config = dict(
    vocab_size=513,
    muon_scale='original',
    warmup_steps=260,
)
Rows from block 4 of a small autoregressive pixel model, named by matrix and row number. Rows with one number belong to one neuron. Each number is 50 + 10 x the weight over its row's rms, rounded and kept within 0 to 99. All counts start at 0.
After each neuron's rows are labels from the 100 images, of 14976, where the neuron reaches its highest value: "top examples" is what is common among them. Only what is clearly more common there than usual is listed. The data: stained colorectal tissue patches (NCT-CRC-HE-100K). In brackets: how many of the 100, against the usual share in percent.
# fc1: MLP up (model.blocks.4.mlp.fc1.weight, 1024x256), inputs 192-255
# fc2: MLP down (model.blocks.4.mlp.fc2.weight, 256x1024, transposed), outputs 192-255

fc1.294:45 52 56 57 46 42 64 63 62 38 42 57 46 60 53 37 53 58 53 72 46 39 47 50 41 69 49 54 50 46 39 62 44 45 50 43 54 55 47 48 54 62 53 44 45 41 49 37 39 48 37 35 43 31 42 54 43 57 46 52 56 65 40 37
fc2.294:55 43 60 47 33 34 38 42 56 66 41 51 59 36 55 51 59 40 54 47 54 64 41 39 58 54 34 59 52 58 57 54 44 39 42 42 64 44 55 49 46 28 34 55 60 41 51 47 46 54 68 42 57 46 57 45 66 48 36 62 38 52 57 58
top examples: tissue: normal colon mucosa (59 vs 8.6)

fc1.337:47 53 40 47 58 65 46 56 54 69 54 50 46 50 55 40 45 51 48 50 50 59 47 44 48 63 49 45 48 71 67 37 50 38 40 59 48 39 40 37 46 43 38 68 51 32 60 76 55 51 44 62 46 47 58 71 47 46 67 54 50 44 41 61
fc2.337:58 57 55 44 51 56 45 42 55 45 50 62 50 61 46 56 61 49 49 42 59 50 57 67 47 42 50 53 36 47 64 59 40 65 44 40 43 50 63 51 51 48 59 34 68 56 38 40 38 52 50 46 46 29 44 33 44 52 40 64 50 53 47 58
top examples: tissue: cancer-associated stroma (38 vs 10.8)

fc1.300:34 56 42 53 33 33 61 42 47 57 64 51 51 45 40 47 51 52 58 31 54 49 61 56 38 55 53 35 59 49 54 55 55 66 46 71 49 52 55 50 48 49 62 63 49 30 46 70 39 55 48 41 54 56 54 55 54 35 53 54 43 34 45 46
fc2.300:50 50 48 55 39 63 49 43 42 64 47 46 41 35 60 46 35 51 44 42 64 64 36 29 53 53 35 58 49 55 49 72 33 67 58 40 45 50 41 71 52 37 47 45 66 40 65 50 62 47 60 44 39 74 58 58 37 50 48 66 41 44 55 64
top examples: tissue: cancer-associated stroma (68 vs 10.8)

fc1.730:48 57 58 57 47 64 55 65 45 45 56 50 52 48 42 59 52 41 58 41 54 59 53 35 45 48 38 66 45 59 52 49 32 47 57 46 48 45 52 46 41 69 54 59 59 47 38 52 31 58 52 49 44 59 50 49 58 58 50 38 47 28 69 57
fc2.730:56 66 59 62 39 41 43 38 46 48 43 53 57 38 80 50 36 41 48 61 55 53 54 50 55 58 44 55 69 50 44 48 52 58 41 49 45 55 52 39 40 46 53 41 61 43 55 38 51 46 45 44 58 33 53 54 55 34 44 59 31 52 50 48
top examples: tissue: lymphocytes (85 vs 11.3)

fc1.726:53 41 35 75 53 52 44 59 55 51 43 52 58 37 48 57 54 42 43 31 53 58 58 46 54 51 50 20 61 40 66 39 67 43 46 41 43 52 69 57 54 30 42 57 56 53 54 64 52 38 44 65 35 61 57 52 46 61 47 40 54 61 50 39
fc2.726:37 57 50 32 49 65 53 43 42 66 52 40 31 35 59 56 44 54 51 53 48 63 41 50 51 53 35 51 34 62 53 68 39 62 44 71 32 56 43 68 44 61 35 52 43 58 41 48 52 52 61 48 63 55 43 44 49 31 63 57 67 47 50 69
top examples: tissue: lymphocytes (35 vs 11.3)

fc1.169:37 60 47 43 54 49 50 42 49 37 57 68 47 55 42 43 39 49 58 48 33 45 55 43 59 65 39 41 53 64 56 51 53 45 37 45 50 53 66 44 52 51 42 39 41 56 55 42 52 37 57 19 32 46 53 36 56 45 36 46 41 82 70 53
fc2.169:52 51 55 46 64 51 60 45 68 45 41 35 46 51 53 51 41 54 40 59 40 72 56 48 51 45 47 60 55 39 31 67 58 61 56 48 50 56 43 52 53 37 59 49 48 53 70 43 62 52 64 79 39 52 42 54 34 66 56 70 50 36 30 40
top examples: tissue: normal colon mucosa (88 vs 8.6)

fc1.562:52 36 51 61 49 60 59 44 56 49 54 33 50 31 53 51 35 35 58 48 47 37 58 51 57 44 57 73 50 63 55 39 46 54 54 49 53 50 42 44 41 60 44 60 61 45 35 35 57 54 46 46 43 40 58 39 59 47 51 57 57 37 47 45
fc2.562:40 50 60 39 51 53 54 19 46 53 60 52 71 67 50 47 48 61 52 45 47 47 42 48 42 66 40 45 43 53 64 59 44 49 42 49 53 45 50 51 46 33 52 58 55 47 45 45 47 55 51 41 52 58 55 68 29 64 42 58 34 63 57 52
top examples: tissue: smooth muscle (51 vs 13.4)

fc1.9:45 53 46 55 75 41 48 49 41 50 57 59 45 53 47 40 51 50 53 49 47 44 52 44 68 59 48 45 48 55 23 47 30 43 47 51 55 51 54 61 34 50 58 34 64 66 55 50 36 56 81 49 51 57 54 46 56 59 62 39 42 37 41 67
fc2.9:36 43 56 47 51 47 52 45 67 32 42 51 73 54 50 27 57 49 43 54 60 71 38 59 43 48 60 49 54 57 57 59 59 54 56 48 51 63 52 48 66 47 48 54 41 44 61 61 42 44 37 69 41 41 49 71 41 62 47 45 51 39 50 36
top examples: tissue: smooth muscle (34 vs 13.4); tissue: debris (30 vs 11.1)

fc1.414:37 61 43 54 42 41 41 36 49 36 38 48 66 62 64 48 48 48 40 49 47 49 49 53 34 63 41 44 64 51 42 37 44 45 44 42 52 45 53 36 52 66 38 45 66 44 50 39 52 63 62 44 41 54 49 78 50 52 54 38 39 47 54 58
fc2.414:49 61 51 49 38 57 52 54 49 58 50 51 46 54 59 33 56 61 56 57 37 52 54 52 52 50 41 49 61 61 64 57 60 66 70 49 53 43 66 69 67 30 42 33 54 57 38 46 19 66 52 50 67 45 66 57 60 62 52 34 45 57 62 37
top examples: tissue: cancer-associated stroma (48 vs 10.8)

fc1.450:44 43 44 61 61 55 50 41 59 51 61 41 59 41 45 39 40 70 47 43 49 36 40 41 68 63 67 51 46 61 65 51 67 60 40 43 37 43 41 53 62 41 50 57 56 56 54 55 42 50 41 44 42 53 48 56 49 51 37 38 63 54 75 56
fc2.450:64 46 57 59 37 45 65 53 45 45 41 49 31 58 42 52 37 28 50 48 45 53 49 30 48 45 37 45 72 53 44 63 52 46 49 45 39 46 49 50 45 56 32 43 54 59 54 35 39 46 57 61 58 33 50 58 36 43 53 64 41 46 52 39
top examples: tissue: lymphocytes (99 vs 11.3)

fc1.448:41 54 42 65 54 56 57 57 62 38 50 50 47 41 70 40 36 43 45 54 38 61 46 54 48 46 52 53 52 63 39 44 57 57 57 48 67 49 55 44 53 52 52 34 56 42 43 64 22 34 49 54 44 50 61 42 64 45 36 51 45 59 59 58
fc2.448:70 48 32 60 50 47 50 43 36 52 42 50 41 64 37 45 35 49 53 51 51 65 55 58 39 44 42 43 52 50 64 68 31 41 50 56 53 62 43 31 43 36 47 56 52 51 50 45 54 48 54 40 64 41 36 44 41 54 38 43 82 52 65 59
top examples: tissue: lymphocytes (37 vs 11.3)

fc1.471:49 63 52 56 40 55 46 32 44 61 54 36 42 49 41 48 37 46 55 61 76 50 52 47 44 50 41 25 45 59 59 40 48 50 52 38 59 30 57 32 67 53 48 60 45 56 59 50 55 40 36 63 54 49 65 53 51 56 52 44 34 66 57 56
fc2.471:39 48 47 53 45 45 55 73 43 32 47 67 40 49 61 58 45 28 54 65 30 46 54 49 48 49 55 85 54 44 60 36 42 53 50 65 44 59 48 61 30 44 55 44 43 58 44 82 54 52 61 53 46 52 65 48 37 57 48 41 41 50 41 40
top examples: tissue: cancer-associated stroma (43 vs 10.8)

fc1.308:51 39 52 51 47 54 53 44 56 39 30 55 31 47 61 38 51 52 41 44 45 44 30 55 75 62 56 46 43 51 57 42 55 59 42 39 55 42 47 39 51 78 44 52 60 48 57 39 44 60 46 44 50 58 40 65 40 63 39 67 43 44 42 49
fc2.308:55 56 44 44 52 64 51 70 62 58 46 42 53 48 32 52 55 67 38 46 67 43 51 43 41 59 52 34 59 60 39 42 39 52 48 48 45 67 65 64 54 42 39 54 46 49 48 55 54 54 26 58 42 49 39 33 55 40 51 40 61 45 44 38
top examples: tissue: lymphocytes (32 vs 11.3); tissue: normal colon mucosa (28 vs 8.6)

fc1.645:34 45 56 49 44 40 56 57 69 49 37 58 46 53 55 47 34 68 68 44 61 40 63 57 53 44 46 46 43 45 44 60 47 60 42 48 82 36 52 44 39 53 50 43 53 63 52 42 53 42 46 44 59 50 47 58 52 51 52 54 29 44 46 47
fc2.645:43 55 49 42 43 44 40 38 40 62 57 54 50 36 45 34 52 45 50 50 51 54 47 36 51 48 49 68 56 46 48 40 48 48 47 43 40 61 25 57 49 50 40 37 51 31 60 45 54 46 44 67 28 47 56 45 42 39 53 44 35 56 53 63
top examples: tissue: normal colon mucosa (83 vs 8.6)

fc1.339:62 41 48 54 55 53 30 49 54 68 70 34 57 58 31 45 68 59 55 33 62 53 57 46 49 55 56 41 47 52 72 25 41 43 38 53 74 57 44 42 69 43 59 33 69 53 63 64 52 67 58 44 50 58 61 42 63 44 33 43 62 47 41 35
fc2.339:52 57 50 28 53 44 35 48 61 45 57 57 48 47 58 60 25 39 55 53 74 49 54 47 64 51 70 57 48 60 52 62 44 52 43 53 32 51 37 44 47 39 46 72 48 58 23 46 39 33 42 47 59 51 46 42 45 34 48 53 65 52 41 62
top examples: tissue: lymphocytes (51 vs 11.3); tissue: normal colon mucosa (33 vs 8.6)

fc1.210:45 38 72 54 43 68 61 44 60 40 36 46 38 38 46 62 58 52 62 29 51 46 41 60 51 57 47 62 57 45 56 59 43 40 44 46 50 57 44 46 60 49 62 39 64 52 53 58 47 52 45 39 63 34 55 61 35 77 41 60 56 58 46 49
fc2.210:57 49 51 56 52 38 43 47 40 43 52 55 32 47 64 51 24 55 53 66 39 45 35 49 50 39 40 43 54 54 47 33 54 51 68 43 80 45 54 59 45 47 55 53 44 58 50 37 62 58 60 55 39 61 35 33 50 39 55 48 48 34 42 55
top examples: tissue: cancer-associated stroma (28 vs 10.8)

fc1.437:62 37 44 47 48 56 49 54 44 43 43 51 43 40 39 54 51 43 47 61 40 49 70 53 50 50 49 43 67 52 48 67 40 62 56 55 49 59 44 47 38 37 42 48 48 54 65 47 58 53 57 63 53 45 52 37 31 52 58 47 56 61 42 50
fc2.437:40 44 40 43 71 34 48 44 48 70 47 51 53 59 65 49 36 57 49 52 51 50 47 49 43 66 59 54 35 39 61 35 55 39 35 43 67 43 54 66 66 55 54 46 53 49 50 40 59 48 45 52 47 50 25 58 47 51 45 49 56 58 61 52
top examples: tissue: adipose tissue (60 vs 10.3)

fc1.472:50 41 38 61 61 45 65 35 59 60 39 41 51 66 62 52 51 51 34 69 35 32 51 49 45 66 56 63 48 54 60 44 58 28 42 46 51 49 45 48 49 52 58 37 43 63 53 20 59 54 40 57 36 40 66 43 40 57 49 50 57 54 53 36
fc2.472:41 53 54 41 66 35 44 58 47 46 60 61 64 41 44 59 55 51 35 46 60 65 47 51 50 50 63 48 60 46 40 48 55 79 43 61 45 45 48 51 48 37 58 63 50 34 34 55 53 33 64 48 54 62 43 51 65 51 36 62 34 48 51 45
top examples: tissue: normal colon mucosa (61 vs 8.6)

fc1.254:50 41 32 56 30 39 62 56 57 61 59 67 54 50 37 45 46 49 59 34 50 57 54 43 39 58 42 49 68 59 47 35 47 66 42 56 41 56 63 55 49 43 59 51 44 59 53 51 59 42 65 48 55 51 44 26 41 33 52 40 53 56 49 59
fc2.254:56 52 49 56 51 63 41 30 57 42 50 52 37 53 55 46 34 59 45 50 45 49 52 48 51 58 46 57 52 47 18 64 61 57 51 29 44 51 55 57 51 34 50 54 64 64 23 38 36 44 54 62 49 50 70 52 43 57 51 70 58 39 54 56
top examples: tissue: normal colon mucosa (84 vs 8.6)

fc1.53:42 67 56 57 63 42 50 51 72 36 43 55 37 37 61 51 52 52 58 42 49 29 49 47 60 65 47 49 50 38 72 68 66 45 39 38 42 35 41 50 51 60 34 34 46 56 52 45 54 32 45 39 51 57 48 48 41 47 73 44 38 48 49 50
fc2.53:51 36 56 54 65 35 57 51 44 55 64 62 58 66 56 58 63 41 47 52 48 52 34 54 44 47 58 47 50 60 56 56 36 53 47 55 61 60 49 42 52 41 60 55 44 61 38 59 65 65 57 62 55 55 62 60 58 46 47 54 57 54 37 37
top examples: tissue: normal colon mucosa (53 vs 8.6)

fc1.272:53 70 58 45 47 45 58 36 50 60 65 44 43 44 60 45 41 44 60 44 58 58 72 48 59 49 29 44 44 53 72 41 62 44 37 50 45 52 58 37 40 56 30 55 56 50 52 46 57 51 60 70 46 58 52 46 50 57 37 37 59 52 42 45
fc2.272:61 48 45 36 46 49 51 55 51 39 56 52 51 54 39 53 54 41 52 42 33 53 52 55 49 61 47 57 54 51 40 61 52 61 51 48 65 62 39 71 47 34 45 53 40 52 36 40 40 38 33 42 59 27 57 50 68 55 47 63 54 38 62 67
top examples: tissue: cancer-associated stroma (30 vs 10.8)

fc1.85:34 53 42 60 58 59 47 53 53 41 59 59 59 34 60 42 51 42 45 43 58 39 63 58 66 57 55 40 38 49 57 51 42 59 54 45 52 57 55 43 43 43 78 56 40 58 58 48 60 67 52 68 49 50 40 47 35 36 53 28 32 65 46 48
fc2.85:69 27 50 38 63 39 46 39 34 46 50 37 48 44 48 49 38 45 59 50 45 52 47 48 51 55 45 59 34 63 72 49 41 35 56 47 50 54 33 45 36 56 41 57 24 45 38 42 33 47 58 32 40 48 65 61 44 60 59 58 70 47 60 58
top examples: tissue: adipose tissue (28 vs 10.3)