{
  "norm": "layernorm",
  "residual_init": "none",
  "adamw_weight_decay_other_params": 0.01
}
Rows from block 4 of a small autoregressive pixel model, named by matrix and row number. Rows with one number belong to one neuron. Each number is 50 + 12 x the weight over its row's rms, rounded and kept within 0 to 99. All counts start at 0.
Before each neuron's rows are labels from the 100 images, of 14976, where the neuron reaches its highest value: "responds to" is what is common among them. Only what is clearly more common there than usual is listed. The data: stained colorectal tissue patches (NCT-CRC-HE-100K). In brackets: how many of the 100.
# fc1: MLP up (model.blocks.4.mlp.fc1.weight, 1024x256), inputs 192-255
# fc2: MLP down (model.blocks.4.mlp.fc2.weight, 256x1024, transposed), outputs 192-255

responds to: tissue: normal colon mucosa (70)
fc1.46:45 46 42 64 40 31 50 43 54 53 49 45 50 50 59 48 48 54 36 59 46 41 48 64 41 64 59 51 38 33 46 27 44 51 24 45 51 48 69 33 73 52 69 58 19 50 35 32 65 32 48 66 71 58 75 51 40 57 40 67 53 57 63 72
fc2.46:56 41 53 45 61 47 48 59 45 77 53 43 61 46 60 37 61 64 53 53 64 58 44 55 59 66 32 47 40 55 45 35 69 40 38 61 52 53 79 33 38 42 62 53 44 45 62 41 35 54 50 22 40 79 53 30 67 39 48 32 49 36 40 33

responds to: tissue: tumour epithelium (49)
fc1.719:50 63 60 57 50 35 76 53 43 38 53 41 38 59 22 43 43 33 46 52 58 67 39 34 51 49 33 57 45 62 61 47 50 66 50 57 50 52 35 71 53 49 36 36 63 33 34 58 34 45 54 63 50 53 59 41 65 46 58 42 61 74 36 50
fc2.719:67 41 44 40 62 52 49 47 47 45 52 65 61 40 43 38 26 64 55 55 27 47 49 49 44 47 53 53 43 54 52 56 38 60 59 64 38 36 43 60 45 50 60 54 58 65 61 55 47 74 55 55 38 45 65 58 44 27 54 52 44 48 56 64

responds to: tissue: lymphocytes (45)
fc1.693:35 43 68 48 36 47 46 34 63 35 67 48 51 50 47 77 32 25 57 59 61 65 51 37 41 67 43 41 62 37 58 33 64 34 29 58 44 50 61 54 49 61 42 63 42 66 44 38 56 50 51 33 50 39 51 51 69 56 34 32 53 40 59 69
fc2.693:73 50 52 60 50 41 56 49 63 68 42 37 58 54 68 28 47 51 43 31 46 23 39 68 45 42 46 38 28 39 57 47 38 57 58 50 43 33 67 35 53 61 54 28 56 50 73 38 32 47 33 44 64 63 41 69 45 65 41 55 55 56 55 26

responds to: tissue: normal colon mucosa (45)
fc1.578:63 37 63 60 47 68 62 38 53 50 39 38 39 59 44 45 47 38 55 23 40 52 42 43 38 43 56 52 23 43 57 34 38 60 49 29 51 41 33 35 50 47 60 39 37 41 28 49 52 67 40 57 65 39 63 55 67 64 31 64 43 38 33 62
fc2.578:56 45 24 61 34 23 50 67 59 48 53 47 41 80 35 60 64 46 47 43 52 49 42 64 55 48 33 52 58 33 34 56 32 53 55 62 44 44 61 42 47 43 53 54 62 59 65 44 37 35 56 61 22 46 58 59 44 67 60 46 58 48 60 34

responds to: tissue: adipose tissue (54)
fc1.260:62 52 51 35 54 52 58 30 49 44 48 40 52 41 50 48 61 54 54 60 46 42 46 58 23 53 39 59 49 65 45 50 62 52 49 64 46 37 42 36 35 27 53 55 56 30 66 37 66 54 72 61 52 55 55 37 51 43 57 49 46 49 55 62
fc2.260:60 61 68 49 29 42 67 37 58 64 49 61 58 58 76 64 55 45 56 35 67 55 42 37 70 28 45 36 56 49 58 61 61 56 49 40 64 66 56 66 41 50 44 33 37 25 39 70 37 64 75 54 62 34 37 43 52 43 57 42 45 55 43 51

responds to: tissue: tumour epithelium (40)
fc1.510:42 69 45 48 23 75 43 51 44 54 72 51 63 52 57 41 55 52 41 52 62 32 55 34 46 54 52 41 69 47 40 40 49 64 42 58 45 44 44 40 54 32 54 46 52 54 62 38 17 53 72 65 68 61 51 81 44 70 78 51 72 59 52 41
fc2.510:48 37 54 49 44 35 48 55 56 67 40 37 59 81 58 66 50 63 40 37 43 68 32 34 53 41 52 41 65 55 57 24 46 61 44 71 38 78 63 43 51 54 46 33 40 52 42 47 55 44 45 65 47 68 40 32 47 51 20 46 38 40 58 57

responds to: tissue: normal colon mucosa (38)
fc1.402:45 42 65 40 55 60 53 58 48 49 54 54 34 46 65 53 50 49 43 34 68 37 29 45 47 24 68 45 55 75 48 32 26 62 31 68 55 40 67 53 46 55 54 72 53 44 53 36 46 39 70 74 50 53 51 61 46 51 42 57 55 15 34 73
fc2.402:48 45 39 59 41 42 69 56 52 55 49 42 48 47 48 41 46 34 33 54 55 67 47 40 62 65 43 41 49 46 61 46 70 51 38 37 62 54 45 43 62 51 46 47 47 63 59 52 62 53 59 39 34 48 34 44 49 58 36 50 46 43 43 29

responds to: tissue: adipose tissue (97)
fc1.23:42 42 47 58 36 56 46 49 33 50 50 40 54 47 46 45 64 64 54 51 47 42 49 43 67 70 46 35 38 55 57 51 64 39 36 69 59 70 61 41 41 43 51 48 58 47 76 60 65 60 78 18 41 46 26 36 52 44 51 39 52 78 65 36
fc2.23:55 47 55 51 49 54 61 58 50 59 51 40 35 50 66 60 49 56 41 36 90 41 40 57 60 54 59 43 80 34 51 53 52 39 49 43 43 38 44 75 52 44 69 64 39 27 40 57 37 56 47 48 31 48 39 76 54 57 38 68 60 20 55 62

responds to: tissue: lymphocytes (94)
fc1.233:56 55 61 46 58 48 50 55 68 32 52 41 50 57 82 74 48 68 47 36 63 56 41 37 43 61 54 46 47 69 36 54 32 58 69 65 69 50 53 27 18 52 58 59 64 22 69 63 46 40 44 29 49 18 54 50 65 36 57 67 66 55 57 57
fc2.233:56 40 40 47 48 45 35 60 54 52 59 52 42 53 65 49 34 43 60 63 66 51 52 72 48 25 63 67 51 39 49 70 51 60 49 46 73 63 49 47 52 49 46 28 69 58 33 43 62 56 55 45 57 67 60 47 38 73 50 40 42 62 34 51

responds to: tissue: smooth muscle (43)
fc1.545:62 43 48 53 44 64 74 59 65 47 43 62 41 42 62 54 61 64 63 46 55 52 59 29 24 46 33 66 32 67 56 52 68 45 51 32 73 52 36 59 48 45 43 35 58 40 52 51 46 58 41 35 63 63 50 46 50 37 60 63 30 67 54 45
fc2.545:54 55 48 37 42 60 42 35 45 60 36 55 72 40 37 42 63 61 47 35 36 66 45 64 28 43 42 31 53 54 54 39 30 48 46 38 39 56 48 52 79 58 70 58 56 58 46 74 52 53 59 45 59 57 45 57 56 42 26 65 56 24 64 63

responds to: tissue: adipose tissue (71)
fc1.734:51 58 53 75 61 64 58 51 39 36 31 62 48 54 47 57 47 35 62 40 50 37 39 55 65 48 75 49 41 56 37 61 42 72 75 52 41 57 40 39 57 50 50 63 60 44 62 63 46 57 69 54 59 68 56 55 44 61 44 66 41 61 36 36
fc2.734:40 61 41 39 32 34 57 26 56 62 34 55 66 48 65 46 50 24 49 56 50 45 51 29 32 36 63 37 62 48 47 49 44 39 46 61 39 59 61 28 53 48 33 53 42 51 45 43 60 44 32 37 63 48 42 44 27 31 41 50 49 46 48 37

responds to: tissue: normal colon mucosa (30)
fc1.280:55 68 53 57 64 62 48 73 45 49 50 39 48 45 31 78 48 49 55 55 38 34 46 48 40 37 41 54 32 49 54 40 41 48 34 25 40 37 41 52 87 44 36 61 34 54 82 57 49 46 80 79 49 43 46 61 41 43 24 58 49 46 50 49
fc2.280:45 36 63 36 48 27 39 40 57 34 48 50 60 53 63 25 40 37 43 35 53 41 59 51 66 38 54 39 65 61 53 32 45 45 68 49 72 63 56 69 51 60 36 60 72 49 44 46 52 50 30 63 34 45 57 62 43 54 60 23 30 58 51 59

responds to: tissue: adipose tissue (32); tissue: lymphocytes (31)
fc1.390:61 32 34 38 34 50 56 56 68 44 60 51 50 61 25 34 59 60 22 50 46 52 38 50 42 64 47 35 64 36 49 50 48 56 56 60 58 63 45 24 52 41 45 32 33 21 51 68 55 45 70 70 51 76 46 57 53 49 39 51 64 53 61 40
fc2.390:56 43 24 45 59 45 58 51 57 74 83 50 41 40 49 59 40 46 54 57 40 48 38 51 50 23 51 30 65 43 68 39 60 47 37 52 25 56 41 43 46 63 32 47 23 46 49 48 66 54 41 48 65 71 46 45 66 63 46 60 50 77 35 55

responds to: tissue: adipose tissue (33)
fc1.602:63 36 32 65 50 75 37 57 35 54 44 39 50 38 63 50 60 64 35 58 69 48 50 68 65 56 51 43 54 54 54 40 61 32 33 50 45 33 61 50 29 42 48 33 40 49 50 43 40 38 56 66 39 61 35 53 46 69 52 33 50 40 35 47
fc2.602:39 45 42 32 57 38 67 38 48 24 61 57 36 41 33 69 52 20 65 36 33 62 54 36 42 43 48 55 35 59 46 49 49 61 40 64 48 50 46 30 56 56 47 67 50 44 38 61 63 41 37 38 61 43 75 58 35 56 50 44 52 51 55 71

responds to: tissue: normal colon mucosa (25)
fc1.515:64 49 80 55 36 72 53 65 47 42 57 44 33 50 42 51 50 53 68 33 50 45 42 54 45 46 33 57 46 74 75 34 42 56 50 63 34 70 49 56 38 64 64 56 50 41 38 45 48 57 50 40 57 60 42 62 60 42 49 59 37 51 45 36
fc2.515:48 32 29 44 46 43 56 28 58 36 61 51 57 47 65 54 55 60 52 56 59 55 46 45 37 90 62 56 45 35 49 59 44 61 77 64 59 39 55 52 50 29 38 57 37 58 45 45 44 31 56 56 39 42 66 39 50 65 41 67 46 63 23 79

responds to: tissue: normal colon mucosa (42); tissue: mucus (38)
fc1.289:47 39 77 42 58 35 44 48 40 50 66 50 51 65 43 52 64 54 56 59 54 38 69 58 33 52 34 59 38 54 40 41 51 41 48 56 59 74 47 27 48 53 67 53 70 49 35 42 54 42 40 48 39 64 49 64 57 57 29 44 46 42 38 54
fc2.289:47 71 52 54 66 63 55 75 52 75 59 64 55 61 46 39 53 54 54 43 61 60 61 49 53 37 56 41 52 64 52 57 41 55 66 59 36 49 49 50 68 67 18 60 38 20 55 56 56 62 45 43 60 53 35 44 51 49 56 45 61 30 75 57

responds to: tissue: tumour epithelium (48); tissue: normal colon mucosa (30)
fc1.447:55 52 53 64 42 26 61 46 80 31 42 60 60 52 41 41 42 41 40 46 27 69 60 54 25 45 51 47 50 32 57 57 44 56 46 56 54 61 68 46 53 46 50 57 59 56 46 26 55 48 63 67 48 66 51 46 58 37 49 52 41 46 57 62
fc2.447:46 62 57 25 53 60 56 63 40 56 40 41 57 51 62 42 63 54 60 42 72 39 56 47 57 34 48 47 29 56 54 44 53 62 64 68 45 49 58 39 44 49 69 34 60 58 62 65 48 57 57 68 47 49 22 57 45 43 44 38 43 64 39 55

responds to: tissue: lymphocytes (54)
fc1.711:52 29 36 61 64 54 79 62 50 53 70 51 48 50 38 62 48 81 59 65 58 70 55 72 42 50 55 48 59 44 55 54 66 33 69 50 68 49 45 38 41 66 65 49 45 50 50 57 41 60 54 37 37 53 68 57 43 49 43 32 37 45 43 45
fc2.711:26 37 41 48 46 49 39 45 47 54 58 60 40 48 51 67 52 53 48 41 38 34 28 46 44 57 53 31 66 69 45 45 27 64 59 65 48 62 40 57 48 42 45 44 45 54 42 36 45 47 62 30 45 54 72 60 66 58 47 46 43 61 43 69

responds to: tissue: lymphocytes (34); tissue: mucus (28)
fc1.43:72 44 63 50 41 48 58 46 52 53 60 62 55 50 15 72 33 48 25 45 59 56 62 37 59 52 49 61 41 38 39 32 48 49 57 44 77 32 32 72 45 33 48 55 53 34 47 48 65 34 59 59 53 64 35 43 47 31 66 43 58 51 70 42
fc2.43:46 45 57 50 47 67 70 67 53 47 52 45 62 63 47 24 44 45 61 61 60 45 58 63 52 46 45 55 62 50 82 59 41 71 64 64 42 34 62 46 41 25 39 61 39 29 38 56 67 42 39 65 53 39 63 44 43 48 41 50 53 53 60 73

responds to: tissue: smooth muscle (74)
fc1.64:47 24 49 69 29 69 64 56 51 52 56 43 56 35 39 43 61 70 58 21 43 71 58 44 41 47 43 48 38 43 44 63 51 60 75 50 39 53 50 45 37 50 41 42 38 35 51 57 42 58 60 61 47 54 49 57 45 54 60 49 52 43 47 38
fc2.64:80 64 59 48 34 48 58 59 64 42 29 43 50 60 17 57 56 56 55 52 47 50 42 46 49 51 63 41 58 79 40 60 50 34 29 55 78 52 55 48 36 39 61 50 81 45 59 47 61 51 51 42 39 38 39 42 57 10 34 63 46 71 53 49

responds to: tissue: tumour epithelium (62)
fc1.376:57 46 25 57 30 36 70 55 67 68 43 43 32 29 49 38 73 44 33 59 70 55 81 51 51 24 30 72 28 71 50 40 48 75 46 33 56 54 39 49 35 75 65 45 55 68 53 26 49 38 34 40 73 46 54 65 45 34 68 48 58 50 48 57
fc2.376:50 58 63 64 52 63 47 60 51 48 66 35 64 48 42 53 54 35 48 38 43 55 37 41 32 39 42 29 51 35 46 44 44 20 51 45 37 52 68 40 52 62 40 58 71 54 58 56 79 62 73 54 55 44 47 39 46 53 44 49 41 47 57 45

responds to: tissue: lymphocytes (46)
fc1.244:43 44 39 63 55 55 59 43 57 20 60 61 63 71 50 55 36 61 35 57 53 78 38 53 36 38 28 35 33 35 50 55 45 43 49 35 56 50 60 49 49 45 47 26 55 36 52 51 67 73 51 52 48 57 57 52 52 63 61 63 51 56 52 63
fc2.244:49 47 47 53 19 55 36 52 29 68 52 50 33 29 42 75 59 44 41 39 33 35 43 57 54 43 56 57 53 41 70 81 46 72 67 63 66 44 65 46 54 51 52 47 48 50 58 46 41 48 49 53 54 43 42 52 41 53 56 48 54 60 36 60